config.yaml
model: "sound classifier"
dataset: "single notes of musical instruments (NSynth)"
train_examples: 184686
gain_aug_db: 6
n_mels: 80
hop_length: 160
input: "log_mel"
spec_augment: true
win_length: 512
targets: ["instrument family", "note", "velocity"]
num_classes: [11, 94, 5]
arch: "crnn"
norm: "batchnorm"
activation: "leaky_relu"
depths: [1, 1, 2, 1]
kernel_size: 3
stem: "single"
widths: [128, 128, 128, 128]
rnn_width: 192
rnn: "lstm"
bidirectional: true
rnn_residual: false
rnn_layers: 5
mixing: "mixup"
loss: "binary_cross_entropy"
optimizer: "soap"
beta2: 0.99
lr: 0.0022
beta1: 0.95
shampoo_beta: 0.99
eps: 1e-08
precondition_frequency: 32
max_precond_dim: 512
merge_dims: true
one_sided: true
adamw_lr_other_params: 0.0026
grad_clip: 3.0
cautious_weight_decay: true
steps: 2800
batch_size: 64
epochs: 1.0
lr_schedule: "poly"
final_lr_fraction: 0.1
warmup_steps: 140
weight_decay: 0.5
adamw_weight_decay_other_params: 0
Rows from block 4 of a small sound classifier, named by matrix and row number. Each number is 128 + 32 x the weight over its row's rms, rounded and kept within 0 to 255. All counts start at 0.
After each channel's rows are labels from the 100 clips, of 14976, where the channel reaches its highest value: "top examples" is what is common among them; "loudest band" is the band of the loudest frequency at the time of the peak. Only what is clearly more common there than usual is listed. The data: single notes of musical instruments (NSynth). In brackets: how many of the 100.
# conv: width-3 conv, stride 2 (model.blocks.4.conv.weight, 128x128x3, each kernel summed), inputs 0-127

conv.105 [139 113 134 114 146 215 137  87 119 126 141 132 129 181 123 143 146 149  80 196  82 111 204 138 101 100 139 128 144 152 109 103 106 126 152 103  98 155 131 195 123  95 193  36 186 137 135 156 134 164 133 122 135 130 183 144 144 153 135  96 120 120  91 150 126 161 137 122  99  68 129 195 100 120 126 199 111 106 135 130 148 180 159 155 114 151 114 120  77 122 176 142 136  90 128  93 158 152 126 111 201 113 131 151  38  89 124 125 128 152  93  82  85 119 111 152 111 129 101 105 112  92  92 177  96 125 139  99]
top examples: pitch class G# (72); octave 5 (55); note: G#5 (41); octave 6 (35)
loudest band: 500 to 1000 Hz (36); 1000 to 2000 Hz (35)

conv.7 [135 104 110 159 177 141 153 146  55 169 150 125 130 121 162 163 136 175 126 169  97 111 135 209 118 152 134 163 144 157 100 151  48 104 113 189  31 150 128 125 134 132 146  56 198 157 133 156 177 164 105  84 130  65  97 186 192 141 140 136 138 110 165 170  95 128 154 150 171  96  66 154 140 151 112 135 162 146 107 119 103 152 127 159  61 125  76 131  83 160 168 169 128 161 139 131 141 139  97 145 120  94  84 117 122 124 160 116 145 153 146 106 146 106 108 140 125 124 182 145 124 152 106 118 121 156 152 127]
top examples: electronic (86); organ (83); pitch class F# (33)
loudest band: 250 to 500 Hz (36)

conv.1 [130  92 123 145 118 133 136 116 135  96 125 118 110 191 100 132 114 170 150 170 103  70 130 128 142  85 131 125  80 204 132 106 109 120 104 103 117 109 156 163 117  79 136  76 156 147  70 134 105 176  72  96 109 123 205 103 167 196 145  89 134  89 177 119  97 117 123 120 129  87 165 208 123 138 177 191 167 127 116 177 116 116  92 165 101 120 139 116 132  79 152 136 160 106  95 121 154  85 208  89 135 137 138 132 112  90 157 172 134 143 161  61 135 148  90 126 149 116 127 138 129 123 147 193 127  66 102 151]
top examples: octave 5 (90); pitch class F (52); note: F5 (51); pitch class: G# (45)
loudest band: 500 to 1000 Hz (68)

conv.49 [111 187 102 133 114 106 133 171 112 123 109 130 122 133 174 177 133  89 149 146 101 142  49 212 151  83 119  87 161  65 132 106 106 138 160  84 115 138 100 191 183 108 187 115  91  73  86 136 102 130 138  76  88 123 105  91 101  32 122 127 123 101 135 122 153 177 128 103 163 119 179 127 108  95  97 120 161 144  91 101 102 122  96  77 162 121 128 170 128 146 164 124 119 131 117  99 132 102 144 109 146 111 152  94 156 157 160  98 105 115 106 189 170 130 169 151 149  89 206 112 154 124 108 117 155 134 101 175]
top examples: octave 6 (90); pitch class G (37); note: G6 (34); note: G#6 (29)
loudest band: 1000 to 2000 Hz (68)

conv.110 [157 120 140 135 123 197 133 144 183 150 169 174 128 116  91 111 147 152 131 163 100 128 156 110 113 148  88 135 120 152 127 187 179 133 126 123 162  61 130 104 119 197 133 143 129 213 225 160 153 117 143 118 121 150 135 188 103 139 111 139 216  95  91 100  96 150 139 115  74 166  85  96 119 133 117 166 112 177 149  82 100 155 161 107 109 153  73 150  91 103 133 145 102 154 101  46 133 208 104 129  85 135 111  53 138 131 160 114 131 137 118 109 154 126 121 128 125 136 102 147 159 138 131  94 148 135 150 110]
top examples: octave 4 (95); pitch class G# (53); note: G#4 (50); note: A4 (45)
loudest band: 250 to 500 Hz (75)

conv.119 [190 112 153 111 107 135  75 137 128  85 113 124  89 124 134 114  98 125 132 147  36  37 114 137 211  92 107  46 151 155 128 102 151 158 114  97 137  67 132 103 112 121 116 107  97 154 102 141 126  71 155 106  67 133  97  97 135 164  91 108  79  95 129  93 161 111  81 114  67 131 112 126 172 110 158  99 100 102 139 152  96 118 121  67 103 109 137 140 118 146 113 153  88 118  97 159 140  99 127 135 118 151 120  82 149 138 146 111 111 110 118  96 163 136 154 157 211 163 162 145  93  69 161  97 182 149 120 157]
top examples: octave 4 (73); pitch class E (57); note: E4 (52)
loudest band: 250 to 500 Hz (40)

conv.98 [ 97 205 142 122 136 133  95 125 207 141 129 124 134 135 174 138 132 106 111 120 134 106 132 170  82 112 175 141 114 139 207  98 143 145 130 110 142 136 107 134 117 153 141 164  97 141 117 116 143  88 154 102 173 150  99  89  73 100 157 234 116 131 125 122 135 156 131  67 147 132  82  79 116 101  86  94 127 129  89  71 104 116  30 124 188 121 138 100 158 145 142 131 116 162 113 144 162 169 146  73 163 109 123 114 121  70 126  79 178  74 125 185 115 142  84 114 157 129 157  81 105 107 123 120  82 150 153 137]
top examples: octave 4 (75); pitch class B (47); note: B4 (44); pitch class: A# (35)
loudest band: 250 to 500 Hz (70)

conv.9 [206  87 146 101  88 145 141 181  83 111 114 139 166 101  81 106 161 111 104 102 123 124 157 114 130 149 162  77 107 122 107  90 175 147 148 145 123  64 138 107 146 186  82 115 117 154 159 145  96 184  48 129 137  81 148 157 123 158 108  76 161 155 129 143  95 139 116 125 123 130 136 153 123 151 163 111 160 149 129 147 117 114 164 117  78 114 109 141  82 120  92 107 114 143 116 154 135 143 105  69  67 145 129  93 166 182 154 127 123 231 126  93 114  91 153 223 160  97 135 138 137 132  90 129 161  79 157 170]
top examples: pitch class D# (95); octave 4 (90); note: D#4 (90)
loudest band: 250 to 500 Hz (72)

conv.51 [ 65 126  71 149 184  89 111 121  82 146  98 115 143 103 149 141  91 196 196 141 101  85 104 146 139  84  61 101 155 135  89 101  96 109 135 149  54 150 139 144 167  93 120  70 129  92 137 147 133 155 127 117  89 117 113 126 204 142 110  59 111 107 110 132 126 126 151 135 138  62 113  99  85 140 109 126 136  87 124  77 145 125 101 137  50 113 132 108  79 114 113 162 147 133 122 112 120 105 107 107  76  73 100 109  79 101  93  91 139 150 181 116 102 162  94 109 119  98 143 139 109  94 127 149  55 167  92 101]
top examples: electronic (80); organ (60); pitch class B (39)
loudest band: 2000 to 4000 Hz (28)

conv.17 [ 95 107 119 152  93 123 123  96 138 132 193 127 125 127 116  94 166 145  65 106 108 136 189  96 108 140 152 179 123 142 126 141 121 139 142  88 124  98 137 188  88  69 161 128 118 146 174 107 120  79 125 146 232 171 136 115  92 135 103 148 125 137 128 135 170 179  74 125  68 168  82 101 117  81 105  70 133 120 138  97 129  71  87 156 152  90  94 106 152  92 138 125 113 118 143 175  76 126 137 134 135  80 190 120 140  82 153 125 153  83  98 165 129 115 224 107 137 115  88 129 110 134 165  96 104  75 122 129]
top examples: octave 7 (63); pitch class D (56); note: D7 (54); pitch class: G (32)
loudest band: 2000 to 4000 Hz (65)

conv.55 [ 85 170  65 125 146 119 113 105 140 137 156 151 110 127 181 164 144  99 127 103 193 147 174 188 178 184  96 133 194 102 128 174 113 142 122 113 134 144  99 139 142 150 158 167 123  89 114 122 166  73 168 151 158 108  95  98 111 104 110 160 155 118  98 178 149  89 128 130 111  83  92 181 124  58 128 143 131 180 166 194  78 172  95 146 146 172 122 121 135 185 163 127 137 134 109 152  69 153 156 152 149 132 121 156 163 142 158 196 133 106 145 143 104 108 149 103 139 162 127 147 112 213 165 101 181 123 136 156]
top examples: octave 5 (65); pitch class F# (48); note: F#5 (45); pitch class: G (44)
loudest band: 500 to 1000 Hz (42); 1000 to 2000 Hz (40)

conv.19 [145 194 123 135 126  77 144 193 147 161 111 128 165 115 150  97 118 113 166 132 202 135  92  92 153 146  92 154 109 150 136 130 160 126 142 140 167 115 143 112 134 208 115 220 106 124 127 137 123 117 151 112  78 126 113 109 179 162 138  94 181 137 113 102 141 124 124 115 165 180 136  87 153 128 107  68 132 153 123  69 132 140  93 131 105 190 172 133 169 117  99  95  85 144 142 159 183 157 110 146  94 184 127 128 144 227 111 113 180 116  82 160 162 148 112 104 103 175 170 150 188 157 142  97 152 126 138 134]
top examples: octave 5 (40); keyboard (39); octave 2 (32); pitch class D (27)
loudest band: 500 to 1000 Hz (38)

conv.84 [ 63 191  87 132 157 124 125 128 155 180 105 151 142 138 217 170 137 150 154 123 129 120  80 144 153 101  83 128 144  84 141 135 106  88 146 102  86 154 115 111 140  70 140 153 145  98 105  74 110 152 151 112 121  96 113 127 145  74 118 105  82  80 100 129 141 103 118 126 180  81 169 109  77 208 122 132 125 147 112 154 104 178  79 146 126 192 135 130 163 131 128 133 183 121  83 109 125  98 169 160 169 122 111 120 135  80 128  84 110 103 105 157 137 168 130  81 103  86 133 214 176 144 160 182 156 143 104 137]
top examples: pitch class C (72); octave 5 (62); note: C5 (61); organ (49)
loudest band: 500 to 1000 Hz (49)

conv.52 [123 162 121 181 103 155 180 115 159 126 154 163 113 134 102 153 122 104  96 155 104 110  74 162 198 166 111 148 142 107 147 167 101 106 148  97 131 120  74 125 183  95 175 133 136 118 120 138  78 150 123 100 127  93 144 159 203 139  88 120 146 103  91 167  86 120 185 184 134 159 133 116  79 126 142 149 137 147 119 167  58 101 237 133 130 152 151 153  84 170 145  81 141 154 111 157 113 105 136 113 146  98 141 124 145 198 115  96  99 138 141 141 132 163 143 160 154  86 180 210 121 132 149 159 180 153 121 147]
top examples: octave 4 (72); pitch class F (50); note: F4 (48)
loudest band: 250 to 500 Hz (54)

conv.65 [206 179 153 117 149 136 126 125  47 106 140 111 173 121 152 130 143 175  91 136 115  81 169 121 100 100 116 192 149 159 143  97 119 187 137 168  98 129 131  91 150 156 102  67 136 124 122 140 194 105  88 138 104 129 100 140 152 152 109 129  92 177 156 133  87  74 155 180 150  96  43 112 142  88 137 156 104 131 154 122 104 109 112 168 123  95 164 126 136 117 165 163 175 128 137 151 156 138 173 151 178  93 111 168 128  91 142 112 146 127 213 117 105  70 118 151 196  68 125 100 134 129  98 142 133 153 160 140]
top examples: pitch class B (75); octave 5 (66); note: B5 (45)
loudest band: 1000 to 2000 Hz (44); 2000 to 4000 Hz (26)

conv.6 [100 107 142  91 190 148 127  97 145 109 157 129  60  86 146 171  66 132 149 131  67  79 143 194 143  99 121  98 172 101 154 152 125 158 102 123 126 120 140 162 123 112 129 117 135  81 101  86 156 134 146 112 110 130 124  82 136 102 105 182  75  56 101  58  99 143 131 102 146  86 149 159 134 141 191 118 196 120  87  95 165 112  65 104 118  37 117 131  79 173 117 129 119 115  73 103 141 110 182 108 127 112  96  57 119 103 147  95 130 133 126 131 148 155  88 135 126 114 157 100 110 111 172 147 126 158 108 152]
top examples: octave 3 (99); pitch class A# (72); note: A#3 (71); note: B3 (28)
loudest band: 250 to 500 Hz (33)

conv.40 [ 62 125  64 135 147 153 104 180 108  91 135 164 119 125 110 120 122 164 184  93 100  91 101  99 202 132 122  94 104 145  87 149  61  79 149 114 128 124 150 125 112 129 124 139 109 147  75  42  79 141 136 150 133 137  94 109 205 140 120 103 121 117 111 139 119 111 111 106 121 138 127 147 132 164 113 158 167 147 119 144 123 144 109 106  89 154 140 142 133  98  91 131 134  94 124 163  83  49 134  92 124 149 129 107 179 219 120 135 166 111 121 137 189 179  77  72 104 153 173 156 173 103 135 139 183  69 105 132]
top examples: electronic (75); organ (51); note: D#3 (33); note: E4 (26)
loudest band: 250 to 500 Hz (63)

conv.82 [ 92 111  88 131 139  98  66 111 163 168 140 111  58 132 144 158  70 110  82 108 106  89 153 120 123  83 141 100 170 133 183 128 119 130  67 123 143 134  69 140  72 102 135 114  62  85  32  89 136 111 154 143 138 145 142  96  88 131 114 181 151  65 109 129 107 115 126 111  82 120 153 177  66 126 131 144 109  97 130 125 131 152  80 132 135  94  92 138 143 149 110 147 195 118 134 159  59 128 168 133 168 148 118 144 109  67 130 125 113 106 140 166 103 122  80  93  96 132 136 109 150 109 202 153 157 157 117 170]
top examples: pitch class F# (47); pitch class: B (47); note: B3 (45); note: F#5 (43)
loudest band: 500 to 1000 Hz (28)

conv.70 [146 171 140 120 101  61 118 141  97  92 101  94 118 116  41 139 172 154 122  81 111 186 132 140 133 173  94 161 104  81 135 127 127 146 157 101 142 134 123 159 144 116 100  95 178  88 105  80 100 114  77 165 116 113 102 157 122  69  91  90 119 137 141 146 173  81 110 155  92 176  61 104 134 138 120 124 151 122 185 166  99 150 177 107 192  97 108 126 134 184 166 112 137 153 151 121  90 112  85 154  84 173 176 105 141 156 134 122  68 136  73 143 133 162 115 144  76  72 159 119 110  84 117 101 110 106 177 106]
top examples: octave 7 (35); pitch class F# (34); note: F#7 (34); note: C6 (33)
loudest band: 1000 to 2000 Hz (49); 2000 to 4000 Hz (40)

conv.2 [112  88 163 143 121 142 111 153  60  96 130 156 132 140 116 110 113  95 120 195  56  62 109 153 165 150 158 103  91 151 107 103 188 162  95 127  97 158 157  93  81 116  76 110 127 218 173 166 153 113 153 185 114 121 114 152 169 181 162 161 122 111 116 147 146 139 168 158 146 132 127 122 188 136 132 155 146 145 131 139 123 125 134  67 138 145 133 159  85 114  54 146 113 145  98 115 139 182 132  86 106 100 130  94 119 146 122  96 127  70 146  84 194 130 197 134 166 122 131 131 164 110  54 155 123 147 141 148]
top examples: octave 4 (68); pitch class G (41); note: G4 (40); pitch class: E (30)
loudest band: 250 to 500 Hz (37); 500 to 1000 Hz (36)

conv.54 [178 140 164 113 146 147 142 132 131  96 159 140  83 124 126 110 107 120  70 161 115 105 121 157 123 103 130  86 116 150 114 138 155 136 110 150 140 142 104  95 153 126  63  49  99 162  82 161  90 140 135  72 113 110 146 171 152 135 115  35 123  84  94 124 148 159 118 152 119 127 139 111 122  92 212  98 161 133  82 126 109 129 152  78 109 112 114 177 137 212 128 150  98  71  75 179 143  67  97 124 136  97 123 107 145 125  93 162  92 211 111  89 147 139 126 187 159 108 149 181 118  75 109  92 121 137 106 128]
top examples: octave 5 (98); pitch class A# (61); note: A#5 (60); note: A5 (38)
loudest band: 500 to 1000 Hz (64)

conv.4 [ 82 115 109 120  75  86 127 124 104 105 146 160 111 126 103 120 100 137  96  95  53  96 154  49  98 101  94 129 116 112 109 145  81 137  89 180  97 117 136 114  83 132 146  59 155 105 122  87 107 103  59 147 131  78 105 149 156 102  84 150 120  96  86 124  77  87 132 111  95 117 104  57 104 151  78 110 129 159  84 149 114  71  77 105 102  78  88 106 110  58  95 153  99 158 129 126 111 141 167 122 128 141 122  79 122  77  83  87 126  71 166 130  95 134 110  89 152  71  88 131 108 109  98 107 122 117 126 140]
top examples: octave 3 (48); pitch class G (39); pitch class G# (32); note: G3 (28)
loudest band: 500 to 1000 Hz (32); 1000 to 2000 Hz (29)

conv.13 [139 104 143 160 112 134 156 143 153 152 162 150 146 152 151  78 137  67 165 144 170 177  85  85 127 195  85 112 105 163 128 159 159 138 132  66 169 150 129 124 119 137  61 207 121 151 149 139  64 152 163 146 140 121 176 122 138 141 193 128 172 172  92 175 111 184 121 190  80 179 138 120 121 144 119 102  99 149  70 122 137 112 218  95 121 182 136 109 151 108  92 107 101 131 115 154 136 144  81 109 127 156 157 110 164 157 103 164 124 144  92 115 107 186 157 142 103 144 167 169 146 138 166 117 148 105 160 131]
top examples: octave 4 (79); pitch class F# (46); note: F#4 (46); note: F4 (30)
loudest band: 250 to 500 Hz (81)

conv.83 [181 121 158  99 141 118  35 147 114 133  65 113 138  67 118 163 127 137 166  95 128  91 152 159 115 105 146  94 142  53 166  94 124 101  78 133 159 153  61 113 110 107 126  90 160  86 100 107 186 102 136 134  82 142 138 107 155 115 104 138 104 100 173 116 164  82  91 122 161 146 111 134 118 161  90 138  68 104 182 151 108 193  89 120 150 136 123  80 181 148 151 202 140 147 114 108  58 126 107 152  77 152 179 164 114 151 166 180 130  99 106 162  85 131 118 136 115  93 115 110 108 100 117 135 148 105 101 124]
top examples: octave 7 (57); pitch class C (48); note: C7 (45); pitch class: B (43)
loudest band: 2000 to 4000 Hz (82)

conv.11 [141  68 145 116 125 154  90 137 148 147 131  94  64  92 104 137 112 159 138 141 100 150 116 133 122 132  61 106 112  67 190 152 142 141  47 100 158 136  64  89 113 115 153 107 157  99 140  97 175  89 131  94 119 103 149 187 122 115 165 115  77  93 129 124  99 129 154 135 124 133 113  60  96 179 107 135  92 102  74 111 134 164 152  89 122 133  80 111 108 159 121 175 140 160  55  82 104 116  69 153 119 181 120  59  91 100 120 107 116 158  95 129  91 160  89 101  90  96  98 100 147  73 112 139 116 165 157 112]
top examples: pitch class C (62); octave 7 (38); note: C7 (38); note: F3 (32)
loudest band: 2000 to 4000 Hz (43)

conv.39 [177 148 158 139 115 140 212  98 132 128 151  98 176 104 108  94 181 160 100 159 174 192 108 143 131 118 101 153 123  92  86 157 104  91 148 109 160  90 129 143  82 106 122 119 169  85 176 139 127 121  98 150 128 184 146 135  96 157  98  70 136 120 152 144 108  94 148  93  95 163 117 126 179  92  87 147 117  83 159 129 131 137 136 112 120 147 158 155 205 204 176 145 126 133 168 125 168 139 126 187 153  98 145 126  87 111 130 173 104 107  94 100 154 109 117 161  67 103 200 117 114 138 162  88  85  97 138  59]
top examples: octave 7 (52); pitch class A# (51); octave 6 (46); note: A#7 (28)
loudest band: 2000 to 4000 Hz (65)

conv.85 [136 132  66  63 111 190 160  86 111 143 121 173 111 128 119 153 143 175 187 124 122 107  79 166 191 184 163 143  97 148 122 168 157 129 163  95 110 124 157 166 147 109 178 102 195  88  84 138 101 152 171 111 160 139  97 120 140 124 118 160  91 147 177 152 159 176 119 220 122 125  98 129 165 129 176 160 146 165 174 170 141 145 145 124 175 173 125 106 117 112 126 167 123 101 150  96 142  23 146 163 163 116 129 148 142 135 141 121  89  94 152 104 150 138 121 133 110 162 151 139 107 167 159 158 176 119 153 123]
top examples: octave 6 (57); pitch class F (38); pitch class: C (36); note: C6 (34)
loudest band: 1000 to 2000 Hz (45); 2000 to 4000 Hz (26)