config.toml
arch = "crnn"
model = "sound classifier"
dataset = "single notes of musical instruments (NSynth)"
train_examples = 184686
gain_aug_db = 6
n_mels = 80
hop_length = 160
input = "log_mel"
spec_augment = true
win_length = 512
targets = ["instrument family", "note", "velocity"]
num_classes = [11, 94, 5]
norm = "batchnorm"
hidden_act = "leaky_relu"
depths = [1, 1, 2, 1]
kernel_size = 3
stem = "single"
widths = [128, 128, 128, 128]
rnn_width = 192
rnn = "lstm"
bidirectional = true
rnn_residual = false
rnn_layers = 5
mixing = "mixup"
loss = "binary_cross_entropy"
optimizer = "soap"
beta2 = 0.99
learning_rate = 0.0022
beta1 = 0.95
shampoo_beta = 0.99
eps = 1e-08
precondition_frequency = 32
max_precond_dim = 512
merge_dims = true
one_sided = true
adamw_lr_other_params = 0.0026
max_grad_norm = 3.0
cautious_weight_decay = true
max_steps = 2800
batch_size = 64
epochs = 1.0
lr_schedule = "poly"
final_lr_fraction = 0.1
warmup_steps = 140
weight_decay = 0.5
adamw_weight_decay_other_params = 0
Rows from block 2 of a small sound classifier, named by matrix and row number. Each number is 200 + 20 x the weight over its row's rms, rounded and kept within 0 to 999. All counts start at 0.
After each channel's rows are labels from the 100 clips, of 14976, where the channel reaches its highest value: "top examples" is what is common among them. Only what is clearly more common there than usual is listed. The data: single notes of musical instruments (NSynth). In brackets: how many of the 100.
# conv: width-3 conv, stride 2 (model.blocks.2.conv.weight, 128x128x3, each kernel summed), inputs 0-127

conv.48,226,224,171,146,175,209,162,171,181,192,194,232,184,226,197,207,232,218,210,198,251,198,197,233,164,194,171,203,217,193,221,223,190,215,220,187,213,212,212,202,177,182,195,201,196,183,193,190,199,180,193,221,215,204,195,221,192,177,174,226,204,181,152,198,174,205,210,166,202,213,188,205,190,203,208,220,183,201,225,228,206,237,223,196,187,209,203,204,187,152,237,202,180,189,199,180,208,208,197,204,194,171,203,202,228,215,205,193,241,191,226,212,211,224,247,176,204,214,239,222,182,217,217,198,193,195,215,214
top examples: octave 4 (51); pitch class A# (49); octave 5 (48); note: A#4 (48)

conv.8,202,198,195,186,196,208,167,163,216,202,223,212,218,183,192,238,191,214,218,208,211,203,167,212,220,196,171,193,200,190,185,193,196,203,176,223,178,192,188,219,231,179,226,183,187,164,190,209,170,239,190,190,208,212,184,202,192,188,174,206,193,206,189,188,232,201,191,248,174,189,243,207,220,217,195,211,172,221,187,195,186,195,195,174,186,212,190,200,211,197,206,194,211,167,200,180,181,175,185,178,191,225,228,208,172,187,215,192,136,175,191,183,189,201,211,193,182,220,184,188,192,175,177,145,228,198,143,222
top examples: octave 4 (61); pitch class G (46); note: G4 (38); pitch class F# (27)

conv.56,177,188,211,206,211,173,207,214,256,221,208,166,243,203,176,231,201,173,185,189,173,191,179,192,207,195,199,170,191,197,184,197,228,178,192,219,162,151,232,201,218,194,204,177,217,201,201,211,182,216,205,212,191,202,161,245,229,178,190,198,204,192,211,226,223,220,179,195,207,194,213,204,223,224,188,191,193,196,214,192,193,201,209,198,193,197,202,246,214,209,226,195,167,238,225,195,184,205,180,208,191,203,180,242,216,206,200,171,162,197,180,184,238,172,217,189,190,205,169,196,199,214,199,204,215,228,179,237
top examples: octave 6 (60); pitch class C# (37); note: C#6 (36); pitch class: C (27)

conv.26,201,193,231,189,184,192,216,221,185,230,155,139,162,201,200,174,231,207,192,178,219,205,186,244,210,170,202,203,198,189,237,200,222,173,174,201,200,226,198,195,164,225,198,208,224,180,185,187,197,217,207,202,184,205,211,205,201,212,207,196,199,196,202,234,204,236,219,180,197,169,194,228,178,193,171,179,205,189,185,208,197,187,185,194,180,180,217,213,215,164,180,181,192,202,190,204,230,220,201,220,231,179,197,173,198,262,221,159,194,199,217,229,186,208,184,197,205,216,178,178,171,189,181,179,219,191,205,188
top examples: octave 6 (86); pitch class G (37); note: G6 (36); note: C6 (29)

conv.104,198,223,245,206,202,173,186,213,181,212,187,205,217,190,230,186,174,236,206,192,181,187,191,195,186,200,178,214,183,183,185,214,207,215,193,179,221,176,206,184,165,195,204,202,170,178,175,194,225,183,149,197,198,218,181,201,210,190,211,206,198,201,169,195,154,216,174,168,198,194,212,234,176,184,186,219,194,209,231,191,200,181,192,203,202,224,198,188,171,181,211,187,178,200,207,218,174,170,178,211,223,216,199,177,181,151,154,169,228,196,179,222,251,193,216,194,186,171,211,174,206,209,181,225,168,200,195,195
top examples: octave 6 (70); pitch class B (63); note: B6 (37); pitch class: D# (33)

conv.70,205,155,202,210,229,203,222,194,179,203,199,173,213,217,184,181,226,196,166,184,220,151,211,239,216,209,218,211,199,210,200,198,160,199,188,224,213,188,219,214,197,237,231,221,222,195,193,230,228,192,208,188,178,191,192,244,191,221,192,247,218,184,195,223,173,204,205,162,223,187,194,214,221,190,197,182,184,212,212,221,231,213,172,196,225,186,214,203,186,219,181,188,148,201,191,184,188,210,184,207,188,181,218,212,201,196,162,187,234,214,169,150,174,207,211,218,207,205,182,210,193,180,198,204,222,189,189,209
top examples: pitch class E (53); octave 4 (50); note: E4 (39); organ (36)

conv.31,180,194,170,191,208,206,207,238,204,203,172,246,184,167,186,189,198,227,214,202,220,217,184,210,231,202,186,169,185,196,197,225,179,180,209,194,234,191,196,208,210,179,195,206,203,241,211,197,195,226,215,224,179,188,199,223,194,236,193,190,213,216,189,202,185,209,189,205,246,168,181,204,223,208,206,198,164,200,206,207,182,193,195,202,189,175,197,227,237,220,219,190,147,217,191,231,162,174,175,167,193,192,218,198,221,202,233,174,208,181,190,192,218,182,178,209,197,228,216,170,185,227,166,184,187,164,205,228
top examples: octave 3 (85); pitch class B (76); note: B3 (73)

conv.101,250,242,202,212,198,208,198,222,176,212,167,228,190,185,226,178,185,185,173,213,183,182,198,207,177,177,209,207,182,195,221,200,213,201,184,196,207,240,183,234,187,205,205,195,199,191,200,200,186,184,175,152,213,222,216,191,178,182,221,222,209,187,209,191,190,198,202,208,197,228,174,198,180,186,181,186,161,155,206,202,202,212,205,168,199,196,196,182,199,175,222,176,190,164,190,212,238,233,195,249,215,212,182,206,203,212,171,199,183,218,195,224,218,231,223,203,202,199,175,143,170,216,165,204,199,176,184,198
top examples: pitch class G# (60); octave 6 (49); note: G#6 (40); note: A#4 (29)

conv.17,179,223,188,184,168,174,216,162,201,214,201,181,213,195,229,205,210,182,194,207,214,202,234,225,184,186,187,184,242,202,211,177,167,194,228,172,188,189,169,191,180,196,191,216,208,213,221,182,188,177,181,166,201,239,246,211,176,201,189,168,197,193,188,184,227,204,177,171,215,217,199,174,173,199,210,207,194,199,250,195,187,187,220,206,186,185,170,178,204,201,203,185,169,184,226,223,160,192,176,206,213,208,180,190,206,215,180,173,200,225,209,238,227,196,234,194,185,190,197,192,169,210,207,202,234,220,207,239
top examples: octave 5 (55); pitch class G (43); octave 7 (36); note: G5 (35)

conv.22,176,198,182,247,199,227,193,202,183,208,210,170,201,201,205,191,216,230,200,193,181,225,199,217,208,212,180,202,196,224,221,201,139,252,181,195,185,195,184,200,197,212,200,211,211,188,229,191,216,207,189,192,203,206,159,197,210,203,161,223,205,206,175,213,219,190,244,220,205,198,217,223,213,186,188,175,215,202,217,166,216,177,178,178,221,207,202,195,207,210,161,185,204,169,199,199,220,194,204,167,182,248,223,187,195,186,210,180,201,171,236,241,203,222,172,202,176,207,169,211,186,210,198,209,189,226,186,151
top examples: pitch class G (70); octave 5 (59); note: G5 (48)

conv.1,189,195,221,188,191,182,205,207,180,176,184,169,189,154,187,197,183,160,221,172,207,200,194,181,174,243,206,167,202,209,191,225,187,204,218,207,211,189,180,198,191,208,167,208,180,205,183,177,187,202,193,213,184,194,180,191,194,181,224,173,199,237,203,187,217,229,227,191,202,201,135,212,201,183,200,173,216,161,193,177,196,211,185,199,184,175,185,231,179,198,206,194,217,184,189,195,209,188,197,203,235,210,226,205,170,143,244,214,171,215,224,211,211,205,219,185,225,163,188,189,194,204,210,163,192,180,220,183
top examples: octave 5 (61); pitch class F (46); note: F5 (45); octave 7 (35)

conv.15,221,163,178,174,213,232,213,203,203,202,216,230,201,203,182,176,194,196,223,186,240,197,229,220,198,195,179,228,179,226,217,208,214,182,175,204,215,203,238,221,183,194,216,196,187,219,213,231,176,251,232,186,223,194,210,213,200,157,223,221,220,191,196,204,177,198,193,198,201,200,175,205,180,204,224,201,199,179,170,217,210,182,205,167,205,219,217,154,182,206,177,189,192,236,190,206,223,202,198,191,207,168,199,217,205,183,192,227,188,211,192,174,178,184,178,232,225,181,172,235,166,189,195,205,146,197,187,202
top examples: octave 3 (75); pitch class A (27)

conv.9,184,212,209,213,226,200,206,162,205,190,225,199,202,180,180,234,241,185,232,209,232,213,175,228,195,193,178,182,203,210,221,217,199,200,209,220,221,189,238,184,183,200,230,184,190,183,225,254,176,262,252,200,175,211,184,196,221,201,200,179,214,182,183,214,196,191,199,208,218,179,192,223,194,205,168,245,181,174,214,225,195,209,220,198,203,202,190,198,217,177,194,191,179,210,228,171,181,186,204,210,184,197,228,200,229,233,218,222,178,190,176,204,185,199,216,196,234,217,217,211,201,201,193,193,177,199,196,236
top examples: octave 3 (68); mallet (36); pitch class D# (28); note: D#3 (28)

conv.10,195,177,196,198,183,185,211,188,198,202,203,222,187,249,197,183,179,215,205,159,253,202,243,224,211,165,214,198,211,204,213,167,191,186,177,194,223,229,158,214,181,202,227,213,182,239,186,204,205,199,220,209,207,186,214,188,198,184,201,190,200,192,190,177,165,173,184,178,242,214,178,179,159,199,203,195,210,197,188,225,237,208,192,223,200,208,223,180,215,204,174,196,196,203,168,210,190,251,218,181,196,181,202,206,177,214,190,211,214,208,210,160,194,207,205,208,235,226,216,218,163,184,170,203,187,196,225,206
top examples: pitch class A# (48); pitch class F (47); note: F6 (46); note: A#4 (35)

conv.108,247,205,191,205,179,209,204,193,175,174,201,231,210,182,188,217,169,189,203,218,199,166,202,186,178,196,198,189,221,200,204,162,162,178,184,210,219,219,177,212,221,161,193,191,214,196,188,180,179,213,226,185,190,194,180,203,183,196,195,213,174,159,219,163,232,155,171,257,204,216,196,196,211,192,185,242,191,171,186,194,189,215,220,185,210,179,209,202,201,182,216,206,216,195,212,159,181,184,179,193,187,195,222,231,193,202,248,208,174,212,198,178,194,206,187,170,210,226,195,193,178,204,182,173,210,192,206,240
top examples: pitch class A# (39); octave 1 (33); mallet (27)